config.yaml
model: "autoregressive pixel model"
dataset: "aerial photos of the United States (SatlasPretrain)"
train_examples: 203450
image_size: 16
horizontal_flip: true
levels_per_channel: 6
vocab_size: 217
arch: "transformer_decoder"
width: 320
layers: 6
norm: "layernorm_no_bias"
norm_position: "pre"
activation: "gelu_tanh"
mlp_ratio: 3
head_dim: 16
fused_qkv: true
bias: "all"
qk_norm: false
layer_scale_init: 0.1
parallel_block: false
inner_norm: false
positions: "sincos"
tie_embeddings: true
init: "torch_default"
residual_init: "zero_last"
optimizer: "muon"
muon_scale: "original"
lr: 0.04
momentum: 0.9
nesterov: false
orthogonalizer: "newton_schulz_5"
adamw_lr_other_params: 0.0024
steps: 17100
batch_size: 128
epochs: 10.8
lr_schedule: "cosine"
final_lr_fraction: 0.1
warmup_steps: 3420
weight_decay: 0.003
adamw_weight_decay_other_params: 0
Rows from block 2, named by matrix and row number. Rows with one number belong to one attention dimension. Each number is 500 + 40 x the weight over its row's rms, rounded and kept within 0 to 999. All counts start at 0. Numbers have three digits each. After the name is the row's rms in percent of the matrix's.
# v: attention query, key and value (stacked) (model.blocks.2.attn.qkv.weight, 960x320, the v third), inputs 40-79
# proj: attention output (model.blocks.2.attn.proj.weight, 320x320, transposed), outputs 40-79
v.6 101:491583456552613478522535507582525485474476464498523529579507485446509501407465515454499540478526499407436509461529493526
v.7 098:568498531497544529509452484537556492458538476551472515528466559514546544522481501572468539446473572496540475486476453539
v.8 109:542448470513540458522485513589513480515483504434497508612469505483526475482526485524508549452429465480502460536492498540
v.9 103:494500499444503510544497504482472525513563481449439512512519488541497481515442497497451523500565509528467535497528498494
v.10 105:509501516549541517505524512478512519588492460459461491552499480468486615571535469480458550518500483480446477441479455532
v.11 105:526582536489546518474508534405527520553477514426510530519467486521531596558481434474501462490528451537540522539518384505
v.12 095:565470575478483506538438523500441509550557532497605492504475494473492483471537491591504489480453515478506466595511492489
v.13 099:578512524527481466519434515535470449457531523548547492528500503464556461504569486520533453547520532538528516450466518494
v.14 108:540484511457446531490509492475533478529542468524519509483488467498551436502430528493477428518508548491465555421474454529
v.15 102:464468445518494481472448529559430464533542522459536465587525451526425533474493538438439539513432463520482524538539480522
v.16 095:480474523484541501468375533472549541564434479494583428430502537472518520453541486488457538496521464515519468536524509487
v.17 099:488537527512484586494494485486530387471446499573482497403546562460481540496523514521515494460522501439593479462488536500
v.18 095:582474559484479459559522496513480516536455535465456519477503532503569480484534517454542491563488426467454506485465534531
v.19 095:497496484434464534450510554579545573530543456507480478497491567536469404462522550536456422504474516440520500434461559504
v.20 091:437494423511480524496460539523497566538441547504472476563495500527464527477449428493473479507558550487480540466499447478
v.21 092:447522558522548481549498536452600537515464440439512531471498499542547464540517475500520447504544520508496408489530493538
v.22 089:478486429580430545546491544461518438453512493553483515522494512490507511541469537519476508525521460603476606431578500535
v.23 097:517478551488422636431485459525502469494457541531512485520498513540475495519560487417506454510488550562480509569574470494
v.24 094:508492518474469492530487542467511517461472499490487517447440496542513620475528509548486495429529445508491607485476504589
v.25 091:515487493559459497598490532452479538458477516442570521473432552508529569464479495539502521448458507533585512505487531493
v.26 094:504573496500550585467510505537548496414448501463460476556527504505503544493597495497507503524483476509475506545485505535
v.27 093:569485484480541477497468529546497490447470522529450499603575600467536435478493477464493484479477492546483452529514535461
v.28 099:500507471475454481402504449510474510485441520440472496516479486397535525498472433575480493534470498501484529484422502454
v.29 096:533498536425497515507477525536479475460500521531500536452472487520519510494420503553497503437563490536456454521473543607
v.30 104:517437484484490470438551457505465513474554475501494515516539448496540490531499534467553479567445485486439490629481514558
v.31 089:496547484521573511495603579555517541529540570535444475520536494491515521444516515560502538503509444513493493534493520485
v.32 099:487465421509531564545455487494472448523480481547512565402481524532473524519447448534477526497487470490463445529611508540
v.33 101:562430547573541516543506467522488489519507502536495528504539517487584422420518560518510566428522456519514442480495462544
v.34 090:492501489475455446487450508542518552468471463538525535511502515502429425504480456443430529426432477462527534475553472479
v.35 094:495503455492554469510494494593415504607474570497503562497471483551510483473484486539461541446495454454482559505480553464
v.36 100:539509561510516498494585542532518488534484520518470499504504550488433499548508418419517533527481515564516402505473441525
v.37 096:552445454472593558598450550489479516510465541488463531494538449494488534519516564510483493562504500574469512521506512490
v.38 098:468509441577464505560487460548502580540534490532518467506510433538494456546466557534483578526531547553516520535457472505
v.39 094:467598445492475539479467537540563541499565541594515462451391512474522513486545512486478556485499535455546463436522515604
v.40 088:566588562555478537507465519524468550461466516492507516465527560478572540483476578511529498486407478464456534549490513512
v.41 093:424541500496521501533481461540561503494507581467537499493623511489441500522549524538530504513529412456539500418432440465
v.42 098:493575483477466512492369563525562483476520511455509484476476557466555475520455572496472496587529502517491521527458502516
v.43 109:535555494543569532469513572494515464501516521519538531488536518568508454531570471494460570499512449485527540541535511538
v.187 093:486421455522469493492542548548488490535480459530490438489507525502399564531457495504462543533533440509484433497419572538
v.188 087:443504484499482517557492496505560525486544493441507401494518497458480452566499498505466463552527639484552438538478468477
v.189 086:568549518447495525566545429520459480500583446492517429456574498479518536577486468467466517519447585554527503507538504480
v.190 093:419449537499491502538473457525515448563507491530489536481489546446503503516515472512473440517470526511449454426477489522
v.191 090:466601426494512548539430520521467508525526545472520576509494522528494458509520517468520532564530496517483460545481549417
v.192 093:513493490519537530479454480538513604528508487491483549518491512593484516505566426406475489453452518490479506514497466436
v.193 094:519519469513500475492491517554499486512512381522476501465508452529498531435497485478536400505500578555529424479525542484
v.194 097:602533463478535502543473548511505568509481557495424497577491508496500520521521489463573514508517519419532508493471573473
v.195 085:511458468511467490444462519427469584539563465446447502543452462455474489519586467506510464503469498558425454521515514496
v.196 097:556544479553461546507466557519576524524475501475404501475478497578517502469512576450522470487464452509469471541504444471
v.197 103:472487574491485547427407473451444467491506463552461539467572501457517494476470537493512521484520517480514569488501468551
v.198 089:458497495470514522534511429458462563428515527443504485454400537486517488512482551505516536485505371493424489470470466518
v.199 087:481579529483526613494532470479496501473487554498493475544566560401528457451454499606490461491525519452457478407490557507
v.200 096:492532515479445566548494457490549495522515490533592449552519482452477577507486477500484485600555512466510482532538521565
v.201 092:431560536511504459502490522540496574546503498438538470513497510430509490554547546500566557471476507488505522469521494510
v.202 094:540606571523481530550482419511417514492458509515459549481497515533522527564507555519560527491552554464447517494494503487
v.203 091:473494522492455502510414498495443520486491513406553482469493518575470461548458499504515539425479491547514564490528448482
v.204 094:493523528511489486546412497604535503417504542531602483471499468513502510488436502456521505518465457475425504496480520491
v.205 096:530519536459512552579442554460554537449526540515516472527502558499528445479526416512509509545537474488485552514514472537
v.206 105:534532465499460528440529507510465464451469530504488443532471478510493546492560458432492462537531541534605437492446486515
v.207 091:523513474448530534469473494428415506478571572468438539425533501501553466469543549479515509473505560494469514524458515467
v.208 108:480445449548576522464534554462499477484511458492487479493520461527543480427535532566544531527455496421532506499565570468
v.209 113:492560490533461535515496489473487497531551506490527592527477492484600481567558438531426510480507451508486490515532540482
v.210 105:491449470469483522550518530433546453540486473494533413453468458473489589439528452472532477506438522529505446470532447517
v.211 111:540548467494508541518487556514439515491485513514467525512504562520434502465582535503440517570446485492532518537519513520
v.212 116:522437510493462504553449568458525507547535509479498504524471528572495545452505526537508474551485470475512480496456491449
v.213 105:480546583473461513508453493582492466556526484530514523504520487524500493461557508445551497397537486552553446454488493459
v.214 113:494491481452437497531473488442464502486476439457487502446502516494461560576539501573420459449519498493451469501499512514
v.215 116:451515488536498487546468491486489478474459486483517438548527441470411491539502522412424480446446391491492492475497527475
v.216 106:479495566507488564423475452525526484481568452484484496437459539548532532567512514434455545504569529523515451529561543624
v.217 112:557477519467510515527508446510450522491451541568484509582512486475505511420491537540571442462510584522494475490434503567
v.218 117:462476503562473436518422459512450511508473480489456492428473572490461443508503452529424495518603621491435523467531498536
v.219 102:582466469539479458480462474572523567553551466347455470549520469496509449492512476496441427536493502483462482529542444515
v.220 109:446511396484487482454549498490504495370524475524477419561503489483538421483524448493556509412492489512419514474434551528
v.221 114:497511490458534505501494563546487551487472544458526458433512474457503475530574561569418488457502470471453555614510445455
v.222 104:427512512535610472471537479571505516471540486443456484534483488578466546524485505364527437520494528543490559437472521510
v.223 113:560474473497448504507524535529528556467523530445506515529450449588484543543489532475484582477547515498529533487436547540
v.224 105:460542483411568476431510548477496526458499538530524487454506511564474616500558446459532538544476482506503498526536473500
v.225 110:544501465561523519518485570474525536540543471514415481508441441540565527367488447478558484619523530557463490491535480586
v.226 109:553413517468482511488557556514490558509474521447501507499518430422571522542513434487552505412495496528478482482513500474
v.227 112:489509493497475544494469475455558486561545474512528483513470471523522556429530509578518533490585493481579516511470503439
v.228 112:515450501578510512471513534493465442490526493455421529553493486498519531553483382599492525575486478491476475516528510585
v.229 113:492563541416460509571546484522496487553444478471389456524580516457560505514562533470481496505444458526468500440557512602
v.230 116:471477518493473503446487464500496481480413409538487491520568569531534458480532430516543480516510499468524548481540526468
v.231 110:430549517483506475473544587516565434483478542535574439509498579510581443460536560444513511486511519536517480510427519456
v.232 113:433502489574563547417459551527520496414514514474499471444462468516527525562473495533460493461609518487459523524532496479
v.233 114:556499486506522464502471514516480458561560468513522409486463574490481590467512555466478454426529503462463495546483406497
v.234 118:536481512473525439506472538480553435454537571443459475496522449531529494564488513523523521519530533469507564444545479478
v.235 117:480475425499559475489601536500475483448510448561431484500481508531528497442455515548439519497526462435541510440463572487
v.236 113:525475552524401462445431442470409547528520486500486462511545481481565471524492443501448478542497541526519495497456549514
v.237 113:515494499468534454513518534478469396594519565557413458515481507470500447493473477547427491509505545494473474590451520564
v.238 111:529499511493509518485506496451580454456598496460540478547470512436564489517528587455464487500502496488510521538583535517
v.239 104:521557489435541540536459514553581496424518487441518488406503559376460408491455486476481509469537547451465497507555507509
v.240 095:520553502520490487569493450542516547468507521553494423449418395522485463490563544553470531560492473426533464466465515481
v.241 090:434580485545505482521572505503533436508491526476467466465492597489491496504494516475462438420435571488484517514590453528
v.242 089:503463474541452411474471551424569497500424548516552576515488478538475473512493555547456489533419527462461458505544485524
v.243 089:526505445478502436509567526496536517481464497491471510508487496475413481560491504536447412502502461516489541565497493485
v.244 084:520509499563509498558528531553526513453432565532480507563497446564477456483497481546532408477539516499554456499453516485
v.245 087:440488520416471451537508525427536504540476496549527530579465540529423543521494487571523523463555447466500527493451474542
v.246 090:446538481480568454560469474483484442527523569487517509448475511499451501531501439512450491470479453378589517513555492556
v.247 098:513527493501489513483510459514467539455515421556499394535482479421512499474523507589575661507408446544439464568490536539
v.248 094:488456413472450469559488508469529511536552517478484460549509540505483508479499525577444534444545587453482545440501476546
v.249 102:549477505492504456561461494448461598541585509467528495477455512566549502467507506544533471481515514479481433468473542545
v.250 099:443519478512491488459495538563481512477505477515529500505503561413529515531428524432481550493497583524433505389498479533
v.251 093:466596501551521573450570459438460427477565557511501530496426541503498426529537484467579409458455502517545472483523490466
v.252 093:429539565578524487508498490471504499505520458520498447534506542517565473569475491531507492510468531512492512492496527497
v.253 098:473498524499546460494532459485555516436465517503482611571500506454538481475540498554484465456499543454490497555482575506
v.254 096:443575513535492484501439570578512459518459473572512514504534482540497496506466541596459421509496464515483511512406566496
v.255 098:430542540420489511510548498520476519497477480493539433516519507487523493547545514506537516510509454477418433517536487518
v.256 093:489560532530527436475534532508513539501439480433575437488531494471534519539505475425498487581492562484513558518450426468
v.257 104:521507462514559529469476540489436458468532500482531487542530544512511535565528528478484568450493600471527512461488545492
v.258 089:486439446547514514438465456503500564525488450501523478512509511532558601477505546413518474493546503533452487460558508519
v.259 092:524500492526503524547528509500492446478476574461451565516528522488421549496588546522520485514578491493442533463522533466
v.260 090:476421444526478497474488485541583419441457488552470482450454426547511488466509496508487515514469532455460495523517463499
v.261 091:542490463500511534505542472425417486488452540491497520447461524526437482464556532494499516512528509423507487566459465522
v.262 097:494508451460507515448540553492499496495546416478548492466537537455466476528469542502475480516511472500546516483398428454
v.263 096:491511425567467523478445451552491485525493487429483524487522471511517460506589422487507477578500498526520513504399527532
v.264 105:535501537459480538543447489520493520535477530492482499523477484564547476497469483542563562475459510472512476568516476490
v.265 092:504495535481548606441504497516575486551481439452487542498471531574405461479421484389526466496584513530509507486517426538
v.266 094:453508476441459474402471509446555510479473535498505546471594546489552433492455479474520513525518467505419515489556494503
v.267 092:518448422499496578534547486418398571532467496490521506466488540426500476545420555523495437505534499465453483485502526462
v.268 096:543450462564459486487433521538458549469531572384536531503408499538467530553549520504493467553528465499492417529495483506
v.269 092:506535488491548475482479486483501486566443437485569552501531464542471431562502473504538465532416478504543385507543535517
v.270 095:503487566453519449495500560530526446484503542556447526460465494510502464530527452527476476492496529574483449531491486522
v.271 095:542527434480484502504590432499505488497540497424505513534434521486534427432526470536531531460470585489543493487531443561
v.272 092:513528503505487491482419557507553474501502523549526508488421602499459578529526482459457547489505450513510555512452516524
v.273 105:402457485524477522459511536481556491548547504600500485480536536543491561451525452482440545461454527548462567498555460462
v.274 093:464501485479571516487492578459457475514465489479534512450514401526492551503528526518489507518482415440508521542563535490
v.275 091:480560536456473535454507562525478514556530507460471500453445402546493395474519498435499477509525486514540431417462485526
v.276 092:568524526507542429491422512536495465478450530446498507487493529581492476471571587503547451462459494524512451500529509522
v.277 096:582505439464563537445508545461424520554557468495549478460450507528575448514505492507482471469525495517456556531458586551
v.278 093:444526538528603472534474460436518502533517563467505551507448442476560488467494507498463443552532509461550460497519564498
v.279 100:549566571534475441545483550523466557515503490522506497491454513555531509538480533463442446525515468447526541496534497504
v.280 095:438447472497476533505516469502536518524481527533535483536517469419513476452527481604581482533502520496520504484526519491
v.281 096:456516525565455438502435538525541498499428520462524478498477496528543559513516490443522498356531492529473581429475565507
v.282 093:494472508453501472563535490454438487470480492461529505511555483547566539553507508509516394488477539511495516510489464464
v.283 101:518402536432466581517466483478539613477458500467571591469515539529505433481437528479576482549466481491517529410460528504
v.284 094:479547537535498541498446553547544493517462525468437475486479541479502479542525487480501559524449457435538464469538462630
v.285 103:486442532474479500489514553503516457549519478454461387529536543483465516543525498456495455547467464579492460517479468473
v.286 101:451506580509540477546505478505509468468467539449481527498435489541521516524529438540473507496433469518496531488496493458
v.287 095:532501409522531511502549513428445490512525478482458485545417460525511549550531486513461521493559453473537477405431481520
v.288 109:550461526554545458555474509476507467433547532537458460483468456436594534486455452548445566498509422551470467541513546538
proj.6 098:537452488479471548463490408464511443553486501468475485444473485449531458547515512462489468560474517496529496520476529503
proj.7 102:473455482535487499469536454554445461562503472472495484500536482478496549466503471462560482560512594476515462428496532564
proj.8 106:507496485537560546574528496503582461568503493617535533474459513476445504403480444449524553409541533506517475439429497502
proj.9 107:531427574488452466478467487530522539586504453420509469500465464526517456467562491468462499491510425518542453462536411543
proj.10 106:462484487538512479497478486545513514526500511495469407543433492534533547459532524485528488462400482498488522518512519471
proj.11 107:487549414493529448458518495571484492478485479535481512453545540529533628503485520491462444495527547496502415394567488557
proj.12 100:505491454434481502507470436523476548466481484547500568534556485497530520370462475479467576461542466483559487487501528423
proj.13 104:582528542543508531526495519516526546437429543492474544420554487457539531491447468450481555448548507479616438456429611527
proj.14 104:458508494484470510517441459483532443532488573517540461472569472483474508498471539532489519498458455485544492606588467495
proj.15 105:481513575462471489514509513473493564504447494473523505417516455580502587553460447534486494516548475549581483500527506412
proj.16 089:527551510533442486445461509518512528613564465539459477520459525548519464553539482498590574498518487523567500523557438507
proj.17 092:534562472541501472519548432546507549588475397449589499553544449470545514390454453559477439471413558524486489472501524427
proj.18 090:461506564528527511524541497473491492463507441531537489498500511436516495503478498493445540565456471552555462515471564477
proj.19 090:469511545439479572537466467533554491557518578493467544487527499505545538546544564520471454448543475476511477462534482483
proj.20 090:500476512382454530441468435528548519532472518533553428549473558439534502481401510524507437486498462536419532500500511424
proj.21 089:488501459515475450481508499573472572489473527520505516567387498536519572482472482503515518564433546481595462544399495505
proj.22 084:568416484542446434462498493546486476532444487536503515464499478547529474488410524541536521415462475480507499530454556539
proj.23 098:456486503487473495532470536476582524555520487435541501494488504494582526501468446547528472568465495541551502480467495514
proj.24 095:520486534522467511418562528521529473461497449562483458538471511499502469508527420500483478512433487489550482519536562473
proj.25 092:460442552483452497446477436516414477529446461492537501529462463482548490507438537492465530512527471490517478531453493529
proj.26 092:476466555549495431524456470536540493538486546490484441513496484501463538490508511480514437550546532500439514486502465472
proj.27 089:588462507509543550492500536577467455473566494487501517512467526488496504516511403528568558448519508495494391528457541483
proj.28 091:543507503451491566520494510575452506518509520523531463499439526537459450467519514470568525549554470478523388439492525486
proj.29 095:534510574509461539474559464517559539472465514491534522484494537467548494538542453465504510453493441465485494518379465507
proj.30 091:550561503566504520456489503528548493615489458414526467483487481482489496581504494488494466531433495487468491516532538491
proj.31 089:545406522552541522531547542464535461523451457477581520519526518491457437515511382433616470514534535527488500470469520524
proj.32 102:453442549533535447544557474525528505548463481489584562491498524466473443488412521435455463528469518486478488556512516516
proj.33 096:415517484442545521459503438500515505490424501512484477505524448541561456493461458511510543539566539480560498437483482490
proj.34 094:476546592487560449495510486464526504532473501467521497553487542486530470456524543423490489518556486524417494450466513520
proj.35 090:511558631520483493499419558499443503471454505578464501504501427505586479484560491492538488496470459434544505480579568570
proj.36 095:475479485483531472518526503457499465521540540426632480521439451543458506510613507561473527458413516527476470524490517460
proj.37 096:506545551498463479485497472520512594470567493496415546510467529507564536528496447434476455501443486594474506397437545485
proj.38 096:546540457524437500540451524523469486495575424470553487473449481539512614495482467506475536458505463492521551385497524520
proj.39 087:562476474552489496519521542474451513505505534463542495488440472537501449538502481548506542541457446532497493567472456456
proj.40 088:481493471477476532515556556511466428473500497524587495520505482453466478511496483519481462503447551509498509481533557518
proj.41 094:432499547529498504537553499469488431525470524465493525483481493512515567472522545511495483489548466483483519454443444453
proj.42 089:532522525515535616516484555477512505543540438512566466496527420536466478523469523485482484504496449537469506480529609562
proj.43 092:478479524429581546515507513502514514512462516568503479585488474480535417561531530496514492509465455480469438474497502492
proj.187 087:471444517564499491522435545488551516508591495512452487536460531545523536488559450397503514529478461500445580479470525492
proj.188 084:466474463507506473554490552558483471450490497529468477565427513463530589498519581544513513507523485461523515416594518437
proj.189 085:500428543509523497484478457511468439562542484575526526476510486490481467510478458556473503507479568537471533527603495477
proj.190 088:406552522491536484476483508449525476477557505568546484481497427524458500507483633567501509463455532498521513514496534492
proj.191 090:519470473441497579468532451485583555476465494581484490497510546551462542516618552407477459474492496457467556478639540453
proj.192 092:542513542453534417512519503500479530499505441557563467495576525480557467519514531500489481481521438527459464521447513559
proj.193 095:471525489499529425527390412534477495507526572487521507393443526516458484456503462494494485557525542494520449512528487530
proj.194 100:525557520474500469467434534528507469565512526504472550516499531556500503450449463400503517486531484535507509509579443567
proj.195 091:453515589517463463508478474451550500557525488463505488504491537480496550484498492536535390535476494461567488420454476468
proj.196 097:410476470475477463490435506436472532510479494514492523480551439444573505458613568552534493511512474517552497513532487554
proj.197 101:473498505516548474543445461476480512575442483516579444493495444507554428553477531467534555475507461517545416425518550481
proj.198 093:613540538646476551478470482494492511467460473537407465549478551514543512474550517441419548517568525528593534461465509509
proj.199 097:523511490455499405560451551414524505497544429513578546536477455579426495552515521509461555416479569509586471531499482503
proj.200 097:485547554547509502537568527523536572502526479517447548493480500584525497477568558481503502500443459503522398455500539472
proj.201 089:500560428473512565463495526497530520513502479546492566451477465493474500501549433508483457474462496491450480491545501437
proj.202 093:561538444488417537551542490501477559481577473385549501451519448555523502519484469474560499464454603547538444454515478456
proj.203 090:476474490500519458494481443481517510519458478476486512497465563463532518498541484549456480545480492503526513437499548503
proj.204 089:539501573407550464483565496520560450537456483487454489551457548459560526482474498524513499469521484492429412458390454456
proj.205 094:531530563514518477547497496470451567508441565531538533462507464545540483451545498485503475436521489520536587508441490540
proj.206 099:461493536465499496494439441556532507490522523548549473479489498527521559507499495511490547485440465491512517487528442546
proj.207 099:429488516512511405488588445481537513469527516541477464498516559498461471533435498523500529474549591457523491493497494483
proj.208 107:496520460505506520461421522436482439515451564515480453456492459528525497546474530498530513490593460417556490544555486505
proj.209 111:573452520545476474412507508492513487505562491483420473572495472531480512505469549547554455447433533483559463556408445490
proj.210 105:476578546544526520441479490567498471502519477562445398519557450541437528485549447455434494478483505521469508493532435545
proj.211 114:546515463490522510551470464496524562503472572550529490492507478474463480425488471503494535559434470495491513448502458493
proj.212 117:509536493517471573455536554492460519525474446451459548522478542515526475459507450532501468531476431506513488525479427506
proj.213 105:490558507498477581493539422513492504483530481628516498516479481455516500564484525503439505454512534457448464525435535526
proj.214 112:447476516516469599548531486418454360501545547564474474460382525518478424523487543472490499527566488549538557524471497480
proj.215 111:495502501559471513576489549528531450494507532551451506407536527454488513541479482542518545452545479514507515490501408512
proj.216 107:460500395494485459393460502495479480517531487500513532534461549499475545479453498491505457475473450511469490442553544500
proj.217 108:518445498514531568606549492493500523517546498501504474597434496512448508524477506542491466456500500477527539487481507457
proj.218 107:495541412475554488583512556538494486480386491467517531556511509570532502431496435554428529516597480521539571515477459455
proj.219 105:447570520514508514503472565457475448483514445438512489400460508461472439513527497483473506568519594532505458436517482532
proj.220 116:448421544513488505449521430557506476538570526470510503553576516517450522519537483511466476464504506494481471476333496478
proj.221 109:496534450516488443419541552556558526505494479509545542459496507518535477476556499458471525489522449489544486519511504452
proj.222 109:539483474483510507469486491498500548469530492506445528514436568446415563484574473423584463558487493506479510440515449591
proj.223 112:477440543435557529496500522440547448532526511508464484483472477538514443470467506601500571516513498442504497467490473511
proj.224 125:490468464570438528564520515413516463507546484526495417493484581496493459547508511457496419468483563540521501468446550493
proj.225 120:493514519486522455455470530537510418569530470456466487578534509539497452465473522453477501512529513490480531495516486500
proj.226 120:437542475505541482532452503531520490506470486466499528486540576494515517472506515463523496499599502507483549473488533531
proj.227 123:443541500537476602536514512601506466471483446443516569474512503472446510472506527498585556478471463493565485585443551485
proj.228 125:435448473485492483453508469496514486515490483460545484581527492474530422484482512478560483486513600474484501446574542485
proj.229 117:435484461432500472482504556516519497477556493525515603552515537504565490484558469513491570565489497463504471517453524516
proj.230 128:591629507524488507519512504494445524473489492489482444465489527478434551491475516520439532498583516486459540463492493549
proj.231 124:503508501560482518524545535527489548472488509464497514488495555461559503498487526505457548470460473572505518408470497522
proj.232 123:531526476487536399607489463483465479475491506481524491541542571453523501404550478457526447491504447558472541526488592487
proj.233 117:548449515501495501560477463459506453448527506490561585547563465535588478535471527472491607454496481550499582456510537515
proj.234 117:507494460529491503560500509504558530521494516560582509472494448488528501525409543446489488496520529555478433475484502489
proj.235 121:487520515523447542471458519497518492519424545489516507498512504505544487500488541487493484535479519393505515526486462526
proj.236 117:528479554526514549454474487518467500474474529509535499468513565519487420504474585530503517450456417499447491490514398501
proj.237 120:546514474509470470538545472497517540479486533500515443566486505457481492480532496484481456584561510453452465545480538556
proj.238 111:448543490535525457561510547537464476513450505542490472564490607408456526531462446521504467492402509577515417513520459533
proj.239 117:519496507517522502504486484417524504508479496514485463546419541508442491468478490500511530479485446446553572514458491473
proj.240 098:512521438466486480620566492544498446486447439549506421500478545525525463493553622474438540456473530465467478513476510523
proj.241 089:466492512444485468444543499463554506442452481481554496478507530491520469467561498499450406558498455510486568441470485415
proj.242 090:494449438590461504490496480520481566541504506493522516473499507503485488582493465504503452444579425491531527396508517432
proj.243 092:520497492520578480512428530514498458436460600483583575526476465516458478511520495473487496507481503503465566503468448506
proj.244 095:444502519500451479523569552525481564493543488471550522516556530511522484423479544483407479502418503464590473506495472472
proj.245 086:461512487503530509542487483525568549509513437519460565493469434499558487545560517558518435469520525503508424444528504540
proj.246 091:480550527448493509524517408589534521476533482546409530556522439531463435517491489455510502483487525497540532487497557545
proj.247 097:471510536507534505440493452487524530520529607496496452521568505480546471509478507432477616531574524499415454489569456493
proj.248 090:575505508558452493541491523546524527453573481479484541506492490487489506539567432497506486496426533526537517495500456490
proj.249 090:486462480471462480552496435449512535445527439506455486471545533483590501511535458539502554502575406478494503455507500443
proj.250 091:567618501571461513467522492478514467555463528454565510507466528417531582493467520472450526500493505483543482436565531507
proj.251 088:514534479509468420453588534485533449414397534501541533427423548522400495483497444485472458483574621462559500502596472477
proj.252 093:442476565394456464454553450511454503406519536478458550511488527601562558451526512480540516500565525503529533570481420517
proj.253 096:453510503452445507545494539440460512460485458485467462505530485450480498559591501546471497493475530496544487516523486532
proj.254 094:488493491544516555529472562465560484566462517513583545488518468506514545463548546446509489550515572554464524533431529470
proj.255 089:497524494451519427520482533454494472555612486451402556527442563456550495486509529493517510472498503533511539505405514529
proj.256 093:474527446527509546547548486533428477501526542504505521493536545467418517548489429527600512529562473488479550474478515452
proj.257 098:520534527504438474500472533477534464479482527474497498492521451562452460474517477537509533487523470539535461548496462485
proj.258 093:470441499428500493507515542520487495485490464522475501499506457410496557549524492436515510497496459543439476438514482501
proj.259 094:538571432498491531482511537535520525483552493452417502576468545470476490524561541534489539539517521540505494445466380455
proj.260 091:511443587534493546512526540505474505510497485564475472443549422405472467510464483426474557532448571518457506471481517486
proj.261 092:442486496428457494478429455493518592516505508514496498470450519511501427468534501476504449456493488483607556439507512544
proj.262 093:493462464595532493457577444511523451500538530391536565472522567443503426528487528480401481423463514501466542637517493551
proj.263 089:582522507564492476527479515502498534531522494533585529531534526464486530443490571447450520471487543523505472479487510488
proj.264 099:525479502430519544508558507624494403581546514515517475496542522513496433538439482550475511522450504535503551466456493494
proj.265 092:476486515476559558511522539468477519519416523529582546481408531455509516544448445469453504583477508530443483396441499505
proj.266 093:551463443497536541493584455562510473475567518519435535509472469524509455519521521478471544434538494435525425551478592463
proj.267 095:430485480478556457501479494482556638485486544515554485519536516447502499511547494478471557495523513465520436489535566511
proj.268 101:506503454542445491485532568520425476498430491506485542505533568489492527425528515507540522456491538578544537481570544468
proj.269 096:476514525489525452442468487528512601489483557543437478524500453506417456517609449370519432484465495532430511509536474584
proj.270 097:501452536452480489553526525456468529421530460483393438475528454586518456449459516511489524480510497455504465534420508507
proj.271 098:476487439375536451524503416451500492526532493519481522492548501490468502499546509548508438497539484571494587529428448476
proj.272 095:474443537469433460462446511475440617546565500487532496424503512558443553442479502531536512453507537499532519525531463531
proj.273 101:522485469461487511537542487516491442513525500491614480491481528508528575521485478569548504474598515503510465429494478468
proj.274 094:511460533488556477492485447532457500541510552503500498466539509480503431480464481499574525542542467478498453528468550537
proj.275 096:560466558533431495511470451454540546497469453434501453506455471532557559482571527543478509443460451503493536538530489619
proj.276 091:446538521416543518537514499528482426499625503553455538551453500430500533494440507481471475566493476512591452452501484428
proj.277 096:540460503551461535494530491502546558482471480548552540543508493501473504511560493473498586489579455487525433490409505475
proj.278 090:518509522518456613439426598532450574587502485493490517549504509527547488449463519484423483535470515573503473471458501478
proj.279 097:489503407514478503506482510504564482487543482481509544474520486476505511561463576515547559451509503469550585468550440447
proj.280 088:528549479514557488509526505536504520497417462531511543540481480453455417475493479502506502457495529471470530501465482483
proj.281 096:450519468445500505489554514456493523496474463489494422458517482520499542514559484517468481512483471531458532511460431447
proj.282 084:461504534518483533513419528534484437416512505512461488487475481510531472473549515496516395499555498543440489492499525567
proj.283 103:458529545514451497481483488515431485455521491503535563563432523500448464482502517445470561422431479547488494569439410483
proj.284 096:539498497532555461535470509512473564467464473535448482576549506483411534492464566568517534547481604402421409425406511523
proj.285 098:399527588568548510458456497477500488491474560448541426486513543600510572535489481453454511557510512516407496533532504455
proj.286 096:501552522535538500468495522567515505604539493514500509506533457435507499532508448456496449551537538479551501473437472416
proj.287 083:530475529456539538525409495537547483478474553476486489511471499472495495472511499538557469522511513431451481479531559573
proj.288 120:516524501470506503487547527528493523511494495485521499501492573505512522521475505543473487562526506508431500543480463458